config = dict(
    model='self-supervised image encoder',
    dataset='regions of photos with short descriptions (Visual Genome)',
    train_examples=101725,
    image_size=32,
    crop_scale_min=0.4,
    horizontal_flip=True,
    color_jitter=0.4,
    method='moco_v3',
    arch='vit',
    norm='layernorm',
    norm_position='pre',
    hidden_act='silu',
    mlp_ratio=4,
    head_dim=64,
    fused_qkv=True,
    bias='qkv',
    qk_norm=False,
    layer_scale_init=0.1,
    parallel_block=False,
    inner_norm=False,
    patch_size=[2, 2],
    layers=6,
    width=192,
    positions='learned',
    pooling='mean',
    projector_hidden=1024,
    projector_out=256,
    projector_hidden_layers=2,
    temperature=0.3,
    target_momentum=0.996,
    init='trunc_normal_002',
    residual_init='none',
    optimizer='adamw',
    learning_rate=0.002,
    beta1=0.8,
    beta2=0.999,
    eps=1e-08,
    gradient_centralization=True,
    ema_decay=0.99,
    max_steps=37700,
    batch_size=64,
    epochs=23.7,
    lr_schedule='wsd',
    decay_fraction=0.2,
    final_lr_fraction=0.1,
    warmup_steps=7540,
    weight_decay=0.06,
)
Rows from block 2 of a small self-supervised image encoder, named by matrix and row number. Rows with one number belong to one neuron. Each number is 128 + 32 x the weight over its row's rms, rounded and kept within 0 to 255. All counts start at 0.
After each neuron's rows are labels from the 100 images, of 14976, where the neuron reaches its highest value: "responds to" is what is common among them. Only what is clearly more common there than usual is listed. The data: regions of photos with short descriptions (Visual Genome).
# fc1: MLP up (model.blocks.2.mlp.fc1.weight, 768x192), inputs 96-143
# fc2: MLP down (model.blocks.2.mlp.fc2.weight, 192x768, transposed), outputs 96-143

fc1.364 [136  83 135 185 110 119 144 129 120 124 138 117 121 117  25 124 183 127 172 125 134 101 136 129  86 147 122  94 129 110 123 127 117 141 189 122 118 130 123 152 109 128 119 116 114 109 114 136]
fc2.364 [ 90 102 102 169  86 140 123 132 125 149 161 120 128 141 115 142 132 126 108 135 100 130 152 135 150 154 123 145 121 143 128 117 121 129 105 131 132 131 124 129 141 123 117 127 125 145 106 132]
responds to: text has "sky"; text has "white"

fc1.713 [116  86 141 182 108 112 112 148 105 118 105 110 193 119  17 156 147 175 192 114 146 101 157 146 118 137 135  74 126 128 129 141 135 150 127 146 110 138 146 130 121 147 111 118 114  83 157 133]
fc2.713 [ 82  90 121 166  86 130 143 137  76 210 218 132 128 146 117 127 113 131 111  50 118 117 126 137 146 156 134 183 154 168 124  97 123 138 110 125 154 144 123 137 110 135 122 147 123  92 102 131]
responds to: text has "sky"

fc1.133 [100 117 159 153 140 181 166 124 127  64 198 143  64 116  89 118 140  72 178 120 139 106 129 163  86 167 146 118 120 127 112 140 128 136 162 171  88 159 162 138 118 139 152 170 110 157 132 125]
fc2.133 [136 132 113 103 159 103 145 121 151 165 114 120 115 138 138 143 136 184 116 133 137 125 148 148 136 190 133 194 107 185 115  94 108 112 139 138  89  95  59 135 192 108 112 178 172 165 140 155]
responds to: text has "sky"

fc1.27 [155 173 155 125  71 123 110 146 130 125  51 150 132 168 135 153 115 115 129 169 149 146 135 174 162 127 166 161 154 128 213 173 127 135 156 144 127 173 154 141 119 165 127 121 133 112 121 156]
fc2.27 [127 169 115 139 120 132 113 142 150  29 173 150 148 145 111 128 112 139 163 138 121 115 133 124 132 131 158   0 118 107 152 134 175  48  94 102 121 141 197 118 125 113 125 103 112 138 146 141]
responds to: text has "white"

fc1.740 [129 138  56 129  88 147 191 134  98 161 166  87 102  65  85 151 196 119 131  85  78 102 155  97 122 185 107 106 116  91 126 106 123 106  86 118  94 100  96 120 108 111 112 156 135 112  95  99]
fc2.740 [152  85 130  65 173  83 142 135 174 115 105 139 116 146 102 129 115 163  89 157 110 147 153 131 113 244 107 188 141 159 100 115 165 119 144 123 147 140  92 116 160 122 103 100 109 167 165 112]
responds to: text has "sky"; text has "blue"

fc1.695 [108 123 166 101 201 127 143 108 106 147 164 160 128 140 119 104 146 137 168  95 105 131 100 123 110  99 125 149 123 140  91 122 140 113 153 122 111 123 110 145 137 122 152 149 126 158 121 122]
fc2.695 [118 117 148 103 137 128 134 129 138 129 182 121 110 115 135 126 128 129 151 162 142 110 154 132  99 105 134  87 147 114 121 133 115 155  76 126 115 112  92 120 132 111 128 119 156 118 148 129]
responds to: text has "white"

fc1.670 [113  82 131 198 108  49  77 111 109 172 124 150 181 167  65  83 139 204 113 100 117 124 120  99  97 118  93 120 145 128 161  97 115 162 104 128 212  93 108 139  94 120 143 142 143  76 162 145]
fc2.670 [ 79 156 117  73 131 132 138 147 110  59 123 120 198 123 110 130 144 154 104 115 116 120 153 140 148 115  94 120  59 112 119 116 173  88 101 161 166 175  85 135 127 160 126 124  96 128 136  99]
responds to: text has "red"

fc1.710 [137 150 164 130 118 130 104 158 120  91 104 133 117 143 117 104 167 123 126 102 128 142 145 134 189 104 137 103 119 117 134 136 120 154 155 150 105 116 113 125 133 133 153 185 141  90 110 130]
fc2.710 [104  31 107 119 138 131 137 164  92 197 255 129 129 131 138 112 127 128 116 139 114 139 169 116  96 129 114  56 125 154 132 125 143 148 165 144 166 141  80 146 171 135 139 126 121 140  77 112]
responds to: text has "white"

fc1.507 [158 160 188 152 105 145  64 173 137  65  96 128 114 133 137 152 112 119 173 139 133 160 167 150 194 109 174 130 112  99 156 138 139 141 172 151 104 148 176 127 122 155 141 174 152  66 152 149]
fc2.507 [ 98  39  88 167 149 137 138 144 103 199 235 114 134 126 137 128 133 145  93  99 109 129 114 124 136 162  82  53 120 106 125 119 172 121 154 140 132 167 115 147 155 153 138 100 113  90 100  98]
responds to: text has "white"

fc1.316 [167  96 148 182 121 219 152 161 100 106 133 111 173 125 137 128 193 129 173 117 154 133 121 132 205 124 107 118 128  51 116 133 140 121  89 120  84 126 129 152 154 122  93 139 125 124  60 125]
fc2.316 [ 61  90 135   2 148 148 153 155 127 147  87 137 124 144 131 140 113 102 132  47  92 126 116 106  11 150 120 130 140 152 110 111 160 155  91 134 143 148 126 112  77 102 120  99 145 164 142 104]
responds to: text has "sky"; text has "blue"

fc1.652 [153 148 145 121 121 188 164 141 113 119 181 139 124  84 212 160 147  86 170  85 103 117 134 167 125 161 161 133 125 109 140 169 134 116 140 118  52 169 167 106 138 165 146 197 136 142 150 127]
fc2.652 [134 131 104 109 140  87 140 150 160  54  75 160 139 158 121 153 119 132 138 148 124 165 153 147 220 121  71 163  94 132 100 128 157  61 123 150 147 161 144 117 161 152  97 147 153 128 151 136]
responds to: text has "sky"