{
  "bias": "qkv",
  "lr": 0.002,
  "beta1": 0.8,
  "steps": 37700
}
Rows from block 3 of a small self-supervised image encoder, named by matrix and row number. Rows with one number belong to one neuron. Each number is 200 + 20 x the weight over its row's rms, rounded and kept within 0 to 999. All counts start at 0.
After each neuron's rows are labels from the 100 images, of 14976, where the neuron reaches its highest value: "place" is the part of the image that holds the peak. Only what is clearly more common there than usual is listed. The data: regions of photos with short descriptions (Visual Genome).
# fc1: MLP up (model.blocks.3.mlp.fc1.weight, 768x192), inputs 0-191
# fc2: MLP down (model.blocks.3.mlp.fc2.weight, 192x768, transposed), outputs 0-191

fc1.731,217,205,201,200,186,192,191,191,171,208,207,151,218,203,230,206,194,167,219,221,171,220,230,217,185,236,218,190,208,197,206,165,211,196,211,217,239,227,211,169,221,181,183,210,189,212,229,192,204,197,216,221,209,202,217,201,183,181,213,175,211,213,199,176,179,244,236,194,202,207,202,226,209,156,206,208,186,207,166,210,188,185,223,190,199,187,163,197,185,164,234,153,188,208,219,208,203,197,210,221,201,204,197,170,190,220,178,206,226,205,210,218,229,211,200,225,192,209,264,224,183,154,195,191,204,192,200,219,219,215,209,172,232,219,204,195,220,232,208,233,247,222,209,189,173,178,180,224,188,205,200,215,177,209,211,221,234,208,193,173,202,206,211,205,248,206,209,222,200,182,216,190,186,219,202,200,228,209,183,210,180,238,204,212,211,191,183,240,191,186,202,170
fc2.731,190,216,218,202,265,199,198,185,207,201,204,193,209,188,200,210,184,180,206,214,207,232,235,209,189,200,161,197,205,181,175,210,189,165,201,196,212,195,172,198,221,198,198,195,229,198,171,182,183,298,233,185,217,205,203,208,196,211,190,194,207,198,187,210,251,189,203,172,195,203,210,210,185,207,218,215,202,203,200,208,169,236,202,196,205,204,273,229,185,194,181,199,187,194,198,180,212,188,197,210,197,187,210,191,187,196,208,181,188,181,222,192,176,212,205,164,199,195,195,202,213,205,217,191,221,182,182,200,184,210,110,203,215,212,215,197,201,227,211,210,199,194,205,185,165,181,160,238,199,194,201,214,196,187,183,180,164,201,145,197,208,198,229,218,205,196,196,163,189,220,206,180,200,200,203,191,202,209,198,206,204,201,176,246,202,204,184,192,184,189,189,184
place: top right

fc1.641,204,175,203,210,195,203,198,195,199,209,186,205,186,225,221,205,207,203,209,227,178,202,299,183,216,253,161,239,225,206,240,145,200,195,205,211,195,193,192,218,190,157,231,203,228,216,199,183,205,205,204,187,233,207,178,214,199,190,206,201,195,206,205,200,168,230,185,201,203,175,204,188,203,212,205,211,194,202,152,199,201,210,239,203,177,196,204,199,198,207,208,247,205,204,202,182,234,192,199,182,191,208,216,214,138,214,185,207,195,206,206,201,185,214,197,206,200,206,183,200,219,207,176,195,204,205,204,212,157,163,231,218,189,205,195,204,218,200,214,205,177,188,210,184,181,168,205,219,200,204,196,206,187,208,203,225,203,188,192,222,199,200,206,206,187,173,204,220,199,261,208,208,240,228,156,206,164,211,195,210,207,199,201,203,206,192,215,217,141,224,206,201
fc2.641,193,202,227,193,192,211,167,167,185,214,163,187,195,202,204,182,195,217,191,195,194,216,143,201,200,204,214,186,172,200,159,194,199,206,203,200,230,220,201,186,198,197,200,205,212,199,207,199,213,241,206,180,211,220,202,207,188,181,178,203,206,196,197,210,195,195,203,201,196,190,201,181,204,192,209,201,207,199,196,219,205,168,186,209,221,216,150,194,207,211,203,188,199,188,197,228,194,205,227,176,194,179,203,247,202,205,206,210,261,200,199,214,206,180,202,167,201,201,214,180,187,201,224,207,200,199,192,202,213,195,200,200,180,188,198,184,191,205,212,177,182,203,208,205,203,190,176,181,204,201,204,225,201,202,182,233,246,202,173,204,210,211,195,202,205,202,205,198,238,198,189,202,208,189,346,186,186,190,204,198,124,178,195,227,193,197,201,205,201,196,165,200
place: top right

fc1.523,204,178,207,208,194,203,198,190,198,208,175,203,185,223,218,205,205,201,210,226,176,207,305,184,216,249,160,239,229,202,239,153,199,198,205,208,201,192,200,216,188,158,228,202,227,217,203,185,203,200,206,190,235,208,177,216,195,192,208,204,198,206,203,198,160,227,186,199,204,175,203,184,202,206,206,211,193,204,155,199,200,209,238,201,178,191,201,197,198,207,207,247,204,205,202,180,238,193,197,179,190,207,221,213,138,219,186,206,194,205,206,202,190,214,195,208,196,206,186,198,212,206,178,193,202,207,205,212,157,160,230,215,185,205,191,204,221,199,213,199,181,189,210,182,181,167,204,220,199,203,199,206,182,210,204,228,204,190,190,221,201,197,205,206,188,180,205,222,201,259,211,210,238,225,156,205,165,211,192,210,197,195,201,204,207,192,216,218,147,227,208,195
fc2.523,192,203,224,191,195,215,158,174,182,211,162,187,196,200,205,184,195,217,194,192,200,223,143,201,198,201,209,189,173,202,153,193,200,206,203,201,229,221,202,184,199,197,200,206,213,198,211,200,212,242,209,179,214,221,202,207,185,189,173,201,208,196,197,209,188,197,203,201,196,188,199,182,204,194,208,205,208,198,195,220,204,172,184,208,224,219,149,188,204,210,204,185,198,187,197,227,193,206,228,176,194,181,202,246,204,203,201,210,261,197,202,213,204,179,203,167,198,205,217,180,188,204,225,195,196,198,191,203,210,196,198,198,181,181,198,186,193,205,210,175,181,199,210,201,202,195,175,178,204,201,206,223,201,200,183,231,246,202,166,204,211,212,196,205,205,203,205,200,237,196,189,200,208,190,338,184,184,189,201,197,125,179,199,229,192,197,198,202,202,198,161,198
place: top right

fc1.234,202,210,189,236,189,205,208,194,176,211,193,180,193,185,173,219,206,215,205,205,216,199,246,152,201,204,202,217,199,187,177,207,182,224,211,207,203,232,235,208,192,202,204,198,164,210,202,206,216,263,211,209,195,237,190,191,228,188,236,161,181,215,197,180,236,177,202,219,199,197,211,215,181,191,202,172,179,205,193,206,181,208,200,191,172,170,177,194,215,181,217,204,223,213,211,237,199,211,197,190,233,191,190,199,192,185,229,215,250,202,228,208,218,223,200,156,179,213,184,179,206,223,210,218,199,211,171,156,187,225,176,183,235,210,204,225,213,236,202,218,220,221,201,162,190,180,185,195,210,198,200,210,175,165,212,211,208,201,221,169,214,175,207,212,194,202,210,172,193,189,211,142,192,180,224,211,170,161,191,192,193,177,165,196,209,194,213,226,195,238,192,176
fc2.234,189,198,180,222,208,226,203,208,181,185,213,198,202,203,166,225,224,229,204,215,184,189,197,211,211,189,209,208,218,224,253,195,174,218,201,221,177,190,191,227,199,200,197,163,205,204,210,197,171,197,227,232,197,217,157,200,192,212,218,203,204,245,197,192,219,212,204,184,183,182,234,179,176,236,200,208,189,196,232,195,175,191,232,173,138,156,207,203,192,203,207,220,199,207,200,207,185,192,146,229,204,160,191,172,202,191,230,180,153,194,196,195,187,218,202,202,188,204,169,245,234,223,185,197,223,215,204,196,210,182,201,214,222,178,183,214,216,210,197,200,245,194,149,191,183,211,200,192,217,213,207,156,225,195,194,184,198,208,202,179,204,203,238,192,205,206,157,179,187,198,217,179,231,218,185,235,210,212,211,205,221,210,201,191,183,203,172,200,178,234,214,205
place: middle right

fc1.145,193,168,170,186,187,194,201,200,190,187,183,181,193,220,202,198,154,180,198,196,194,240,221,194,203,202,176,175,252,170,193,178,197,204,195,239,198,164,183,191,193,224,223,208,180,217,207,227,214,221,194,199,209,189,168,157,192,222,187,195,230,196,200,171,220,212,228,175,196,230,193,176,211,196,196,204,156,198,198,187,189,185,213,198,219,223,172,199,206,159,185,186,134,194,202,178,177,182,192,143,210,198,188,201,186,173,231,204,191,188,198,192,192,145,166,203,187,193,228,214,251,166,208,197,190,192,221,212,189,188,196,196,199,198,198,162,178,186,180,217,202,194,238,200,217,191,185,168,174,190,194,193,216,196,195,225,185,225,211,198,190,195,195,193,183,197,193,171,195,207,209,207,211,179,217,191,193,181,199,228,193,215,196,196,194,205,203,240,183,188,189,264
fc2.145,202,213,164,169,228,203,200,228,188,208,208,197,202,206,208,185,186,200,206,192,190,148,215,205,200,195,177,270,193,190,215,192,204,189,198,199,181,186,204,195,217,193,205,219,239,189,232,194,210,167,178,202,198,228,197,180,221,167,190,195,197,196,196,203,233,194,196,207,185,215,199,195,206,177,194,217,190,194,188,142,216,240,221,208,206,175,273,131,190,203,199,207,187,189,208,210,175,199,193,190,198,181,191,242,202,191,200,190,182,198,180,184,203,190,189,245,197,195,208,204,216,206,211,203,199,179,203,172,201,205,173,186,196,205,196,174,220,186,210,166,202,207,201,203,200,202,154,238,198,197,213,213,185,199,214,203,160,179,219,215,182,203,189,195,207,194,203,211,232,219,190,191,189,185,167,185,182,208,213,196,301,193,202,187,197,200,186,206,209,201,182,200
place: top left; top right

fc1.624,208,212,247,208,204,221,163,143,189,210,165,213,203,194,188,208,193,207,202,196,183,264,228,211,204,211,183,168,238,188,200,213,209,215,206,190,261,214,237,162,196,215,197,205,199,181,239,206,191,182,204,181,179,208,183,178,206,215,181,190,199,201,205,201,213,181,221,201,231,180,205,184,203,157,210,214,153,207,210,196,166,244,204,193,210,150,178,204,206,189,216,203,201,203,211,209,184,222,212,183,193,218,197,192,167,202,171,199,212,185,210,203,195,175,204,232,177,207,198,178,201,190,210,168,207,191,217,210,185,202,169,189,198,220,204,209,213,208,181,188,203,225,174,193,199,193,183,189,209,174,218,204,188,230,204,233,210,209,183,238,193,179,202,207,223,225,204,220,205,212,201,193,190,206,211,192,209,231,210,214,161,158,247,203,203,171,192,234,219,217,242,215
fc2.624,201,189,199,190,172,209,258,196,186,187,235,211,201,200,212,201,211,217,198,191,212,142,188,212,193,206,251,256,205,213,172,194,191,200,212,178,200,242,251,187,195,199,193,183,172,193,202,201,205,244,156,225,208,220,220,182,213,171,181,198,200,186,202,213,229,208,186,210,202,199,195,217,191,213,188,181,188,198,210,192,244,152,203,169,205,227,191,114,180,216,192,184,207,219,197,217,189,203,191,210,209,208,194,196,196,208,199,215,205,197,200,198,203,208,203,204,213,201,200,169,201,209,181,232,176,206,212,170,214,193,233,202,205,159,200,215,220,205,203,196,227,205,201,183,190,187,213,239,189,211,208,199,186,196,210,148,231,165,228,198,212,194,206,175,211,161,198,215,216,202,188,187,230,211,207,202,191,195,173,208,174,206,200,209,208,185,203,199,216,193,245,176
place: bottom left

fc1.140,202,215,182,198,204,220,210,185,154,200,184,194,213,209,190,202,205,201,182,207,206,205,210,154,178,197,177,216,202,180,186,181,192,243,204,219,201,229,229,198,181,201,169,212,194,196,214,211,241,179,203,196,200,218,203,191,228,199,226,190,196,213,202,166,210,174,203,216,206,197,211,172,183,175,210,179,180,205,201,239,193,194,191,199,175,129,146,186,198,180,240,207,198,210,202,244,207,219,187,201,230,189,195,237,192,185,222,203,222,227,200,191,204,184,189,184,207,208,200,179,178,213,225,231,184,187,230,136,178,202,214,187,222,209,191,251,207,226,195,167,220,200,198,185,195,170,201,217,212,206,208,202,195,189,206,197,204,199,219,176,208,167,197,203,176,239,203,191,202,198,184,178,195,184,234,198,169,168,201,186,174,187,162,191,213,204,201,220,186,253,177,175
fc2.140,246,200,202,199,206,171,209,212,193,191,202,193,206,209,178,194,214,236,208,226,216,192,197,176,226,202,221,212,225,196,253,181,215,204,222,193,195,150,197,236,186,195,205,188,211,179,210,181,165,190,216,235,199,193,198,211,193,220,243,191,193,233,207,216,216,226,192,192,223,200,229,195,189,262,201,212,197,208,179,196,180,195,226,194,161,206,213,201,193,192,214,216,186,214,187,176,226,167,138,190,179,230,212,166,194,209,184,186,182,188,168,188,229,236,189,204,179,218,193,267,209,174,171,191,215,219,196,213,175,239,197,213,208,241,213,196,216,188,212,200,228,198,209,197,184,214,202,188,190,195,205,175,207,206,243,185,199,209,207,175,202,191,189,207,213,191,196,203,177,169,171,193,205,191,183,213,210,209,203,204,237,198,207,189,200,252,188,216,200,188,228,177
place: middle right

fc1.209,200,210,180,194,211,209,208,186,158,207,184,174,223,194,196,204,201,222,189,192,190,183,210,164,186,203,201,229,206,211,186,192,184,240,197,207,199,231,223,193,229,207,193,183,210,193,215,208,208,199,194,203,194,206,214,187,224,211,212,187,195,202,197,167,208,188,199,213,204,207,207,214,168,184,197,171,176,210,199,207,187,218,204,186,177,165,156,185,199,185,246,206,206,206,208,260,199,210,199,192,224,185,194,216,193,191,218,200,236,212,200,201,207,164,194,192,205,210,190,193,185,222,217,231,126,195,171,153,194,186,196,177,226,205,226,233,219,222,184,190,220,184,193,147,201,158,181,209,214,216,198,205,190,217,208,202,206,207,216,177,213,139,198,210,172,224,205,200,232,198,201,190,192,201,230,205,163,165,195,193,175,170,150,195,201,195,242,218,189,244,194,174
fc2.209,226,202,193,220,205,159,207,210,198,210,203,205,192,208,201,188,221,156,196,183,226,189,196,213,188,202,219,211,227,251,246,191,209,224,174,190,198,157,196,187,196,228,193,210,208,210,190,194,192,187,220,236,222,200,215,193,192,217,246,250,201,223,214,220,215,206,170,198,234,205,215,196,208,252,204,182,202,184,197,199,177,192,216,184,171,176,213,205,190,195,206,218,202,211,210,193,219,155,156,231,219,189,174,165,177,203,214,178,181,203,212,191,216,239,187,201,175,223,161,238,214,160,142,195,200,205,210,230,170,197,197,219,215,221,200,196,225,186,213,200,222,190,178,174,180,206,203,187,201,211,197,183,197,212,234,185,194,208,207,196,207,185,215,180,212,181,161,207,178,212,199,219,218,210,182,214,213,211,174,214,227,206,210,188,203,154,210,207,193,214,228,168
place: middle right

fc1.485,212,205,194,184,220,226,215,203,197,199,181,198,162,196,193,200,196,216,186,202,222,208,206,158,196,197,176,199,194,194,208,196,198,228,212,204,201,213,209,184,199,200,177,230,214,208,212,213,203,202,206,190,207,213,202,213,254,188,183,186,189,211,198,194,227,199,208,219,188,200,217,210,214,145,226,198,182,211,190,205,180,203,186,202,196,127,191,188,210,188,216,210,191,204,208,231,191,204,182,173,228,213,197,210,198,184,223,220,240,227,212,203,223,197,202,231,213,210,192,213,183,223,236,226,177,192,198,155,198,242,203,167,207,199,172,244,214,222,227,160,211,205,209,185,196,188,168,192,214,206,199,211,168,232,207,207,207,194,220,171,217,186,210,215,165,249,205,214,218,201,205,187,185,179,240,213,164,163,200,189,164,185,138,189,216,237,222,208,183,238,187,187
fc2.485,229,189,190,210,210,177,206,208,169,193,208,210,205,230,144,185,208,218,206,193,188,192,199,169,203,192,226,202,230,208,243,175,189,201,226,206,193,153,193,222,169,191,190,206,209,203,209,195,193,203,228,255,187,175,221,189,199,223,235,193,197,222,215,202,225,206,194,203,229,193,205,217,230,242,192,183,197,191,201,197,181,188,204,190,183,198,210,198,195,164,179,222,204,196,214,163,209,218,139,219,208,185,211,168,183,220,191,200,164,210,165,232,234,208,197,201,178,201,167,253,224,171,195,192,199,216,152,206,192,247,197,199,226,185,196,217,194,176,192,196,194,178,204,176,182,185,202,187,180,213,195,185,173,210,238,183,198,206,204,185,191,158,206,198,166,187,189,203,179,191,167,209,190,201,182,216,202,188,197,178,239,229,211,187,212,224,223,213,198,201,234,195
place: middle right

fc1.374,209,212,195,218,199,227,207,183,148,200,187,186,204,215,197,207,209,220,185,203,200,196,212,178,189,199,172,223,206,204,188,189,192,239,204,219,201,242,211,200,206,203,194,210,196,198,220,212,228,169,211,199,199,211,211,194,217,201,206,175,201,208,198,170,230,182,198,218,211,200,214,170,197,180,192,180,181,219,200,190,187,217,197,201,179,162,167,179,214,182,281,205,194,211,204,232,207,223,180,201,240,193,196,231,195,194,223,208,223,221,201,211,211,180,180,183,210,214,194,197,175,213,231,227,188,187,200,139,190,198,205,179,211,217,189,246,217,236,178,174,229,212,200,176,194,189,163,237,208,227,207,208,176,191,208,195,210,203,219,174,214,163,204,205,174,243,208,187,232,206,190,198,192,193,234,204,161,162,198,183,182,184,160,186,208,212,217,210,186,248,169,186
fc2.374,225,219,183,206,208,197,207,208,219,204,207,169,214,194,200,183,196,210,223,216,228,192,196,197,196,195,225,209,230,201,245,170,228,226,183,229,190,123,195,219,165,194,210,212,205,186,221,164,214,196,217,221,195,185,209,175,186,217,250,178,225,227,228,214,211,207,176,186,214,160,217,205,220,230,183,196,204,219,216,194,174,197,228,187,199,207,213,204,189,186,191,190,196,216,186,194,228,176,155,207,190,217,195,168,196,209,220,182,186,188,183,200,228,239,155,202,165,192,187,233,212,163,170,194,207,205,214,228,197,223,198,191,208,258,203,213,228,184,214,201,216,195,206,176,187,200,200,189,207,215,185,160,197,228,240,187,197,207,207,186,188,203,179,225,219,182,198,203,174,193,163,214,215,192,183,216,189,197,185,184,230,177,223,187,193,222,214,213,188,200,230,176
place: middle right

fc1.230,199,212,187,219,200,206,208,188,164,202,191,187,220,215,192,211,205,203,186,207,172,197,224,168,188,198,191,224,199,199,181,200,190,234,205,208,200,216,223,190,195,203,197,195,177,202,205,209,222,248,203,205,200,235,209,192,237,209,228,154,190,206,196,170,232,175,207,224,199,188,205,192,194,201,180,168,179,213,197,219,188,201,198,192,172,154,160,191,203,186,243,204,196,206,202,244,202,216,189,190,239,207,203,215,190,187,223,205,239,218,199,202,221,183,188,161,202,209,194,184,191,212,224,224,183,192,188,140,182,184,194,182,214,210,212,249,213,231,150,197,222,216,195,171,195,168,179,222,205,215,204,202,195,181,208,200,205,200,214,179,213,150,204,202,181,234,210,156,198,191,213,186,198,194,230,201,164,166,193,191,181,185,160,194,208,188,206,221,192,258,179,170
fc2.230,228,204,192,208,206,208,204,211,188,221,208,217,205,185,197,202,234,234,189,204,201,187,197,184,198,192,216,208,205,206,238,182,205,217,212,204,191,144,191,214,204,205,186,190,207,190,215,194,190,193,220,244,191,215,192,212,192,215,246,195,207,239,229,191,220,202,211,190,193,197,241,165,176,271,206,209,201,206,201,192,186,191,229,194,152,196,210,202,188,197,199,218,215,209,187,192,201,168,118,186,188,185,191,167,183,186,215,175,169,200,200,202,192,229,202,202,174,227,175,247,226,212,179,196,209,194,212,211,220,189,199,221,185,240,182,208,214,199,203,197,256,196,161,183,193,204,202,189,206,219,184,168,219,182,216,183,197,209,206,175,197,205,230,169,221,191,182,190,180,223,193,158,241,196,185,241,199,212,187,206,223,190,198,188,184,176,200,177,197,204,213,207
place: middle right

fc1.207,198,207,200,205,178,157,185,190,211,214,175,204,184,241,226,191,188,221,204,239,175,197,182,224,177,195,199,202,230,204,220,214,192,199,194,211,228,188,193,216,218,225,189,200,208,208,202,227,168,194,199,216,218,188,214,230,179,184,236,178,182,192,203,171,179,240,200,201,173,223,188,206,209,183,189,176,195,190,195,192,188,174,226,185,173,194,169,191,207,204,184,199,199,190,192,216,233,213,241,242,179,193,193,216,218,220,181,191,241,197,190,197,201,188,212,222,211,201,221,200,195,166,195,183,222,146,214,207,223,230,225,213,223,193,238,161,165,185,261,190,238,203,235,218,183,197,211,230,198,215,202,200,169,191,195,204,196,192,190,174,210,201,192,194,196,177,194,185,201,178,229,204,178,199,225,206,208,241,206,207,161,193,221,211,193,191,192,215,133,214,215,184
fc2.207,210,186,217,165,244,193,205,230,196,190,186,206,187,183,196,201,193,159,203,223,184,229,220,201,200,208,209,204,208,207,197,194,201,216,193,205,190,174,185,201,225,207,199,197,266,198,194,199,191,281,254,192,197,209,199,198,159,193,202,197,213,197,216,202,218,188,207,223,183,212,190,207,183,241,191,199,194,187,200,208,194,223,202,229,203,191,281,203,189,206,181,192,217,202,187,174,209,194,173,201,191,174,207,250,169,180,197,183,186,179,187,216,189,202,195,152,193,206,207,230,195,210,187,202,206,192,229,212,190,198,112,211,183,203,198,209,191,215,216,170,205,213,209,214,194,208,155,207,214,196,195,189,206,209,221,181,193,204,171,192,211,204,207,212,182,180,203,161,242,195,228,205,195,188,188,213,206,174,190,201,215,182,186,221,222,198,190,193,196,207,201,195
place: top left

fc1.733,194,151,200,185,185,147,205,239,215,192,219,161,190,197,175,193,200,228,179,177,192,182,182,224,195,216,217,207,208,174,198,190,193,202,192,242,190,194,182,192,176,200,224,211,190,246,234,212,185,189,193,215,189,195,200,181,149,203,216,194,224,185,213,196,201,181,229,196,146,193,190,215,205,197,219,181,186,198,200,173,205,174,166,207,215,206,173,188,169,188,157,196,196,191,205,215,179,193,209,181,206,145,196,236,189,163,224,197,204,145,192,198,214,195,197,192,158,192,189,213,178,201,195,199,195,192,206,242,219,213,203,185,211,185,220,185,177,186,206,188,220,208,224,217,216,198,199,197,156,234,193,189,179,191,188,210,216,212,202,153,156,181,191,192,225,187,190,196,193,215,236,227,226,165,221,177,197,195,179,200,214,190,197,204,189,209,197,202,182,225,178,199
fc2.733,214,215,183,202,170,185,240,182,206,205,208,186,173,182,194,215,202,195,188,219,204,199,210,210,206,221,232,201,206,198,156,194,226,208,204,201,226,253,224,204,197,222,205,196,225,187,187,175,199,187,156,231,194,195,202,210,150,173,160,199,202,177,201,205,213,212,195,215,197,220,198,173,193,211,211,199,205,188,192,292,240,194,210,172,175,184,184,167,185,203,195,197,214,221,169,211,189,185,219,209,180,194,175,202,206,207,182,209,204,215,196,184,200,215,207,161,210,182,185,174,203,197,185,224,202,198,206,189,199,218,204,208,206,200,186,194,206,202,195,254,213,192,196,224,188,201,199,265,193,213,196,222,195,190,210,166,158,209,226,237,197,196,201,187,201,141,205,218,229,206,204,191,192,217,172,221,212,202,216,192,185,178,189,205,214,180,179,192,194,215,256,203
place: top left

fc1.281,204,175,203,210,196,203,198,196,199,209,188,207,186,226,221,205,207,204,209,227,179,201,296,183,216,254,161,237,224,205,240,144,199,195,204,211,194,192,191,219,190,156,232,203,228,216,198,183,205,206,203,187,233,206,178,214,199,190,206,200,195,206,205,200,170,230,185,200,202,175,203,189,203,213,206,211,195,202,151,199,201,210,239,204,177,196,203,199,198,207,208,248,206,203,202,182,233,192,200,183,192,207,215,214,138,214,185,207,195,206,206,201,184,214,198,206,200,206,182,200,220,207,176,195,205,205,203,212,157,163,230,218,189,204,195,205,218,199,214,206,177,187,210,184,181,167,205,219,201,204,195,205,188,208,202,224,203,187,192,222,199,201,205,206,186,172,203,220,199,261,208,208,240,228,156,205,164,211,196,210,208,199,201,203,205,192,214,217,140,223,206,202
fc2.281,194,201,226,194,191,211,169,166,187,215,164,186,194,202,204,181,196,217,190,195,193,215,144,202,201,206,216,185,172,199,161,193,199,206,203,199,230,220,201,186,199,196,200,204,212,199,206,198,213,241,206,181,210,219,201,207,187,181,179,203,206,196,197,211,195,195,204,200,195,191,201,179,204,191,210,201,207,200,196,219,206,168,187,209,221,215,151,194,206,210,203,188,199,188,196,228,196,204,227,177,194,178,204,247,201,205,208,209,261,201,198,215,206,181,202,166,201,200,213,180,186,201,223,209,201,200,192,202,213,195,200,201,179,191,198,184,192,205,211,179,182,203,209,205,202,189,176,184,205,200,203,225,201,202,181,233,245,201,175,204,209,211,193,201,206,201,206,198,237,199,188,203,209,190,350,186,186,189,204,198,124,179,194,226,193,198,201,206,199,196,167,200
place: top right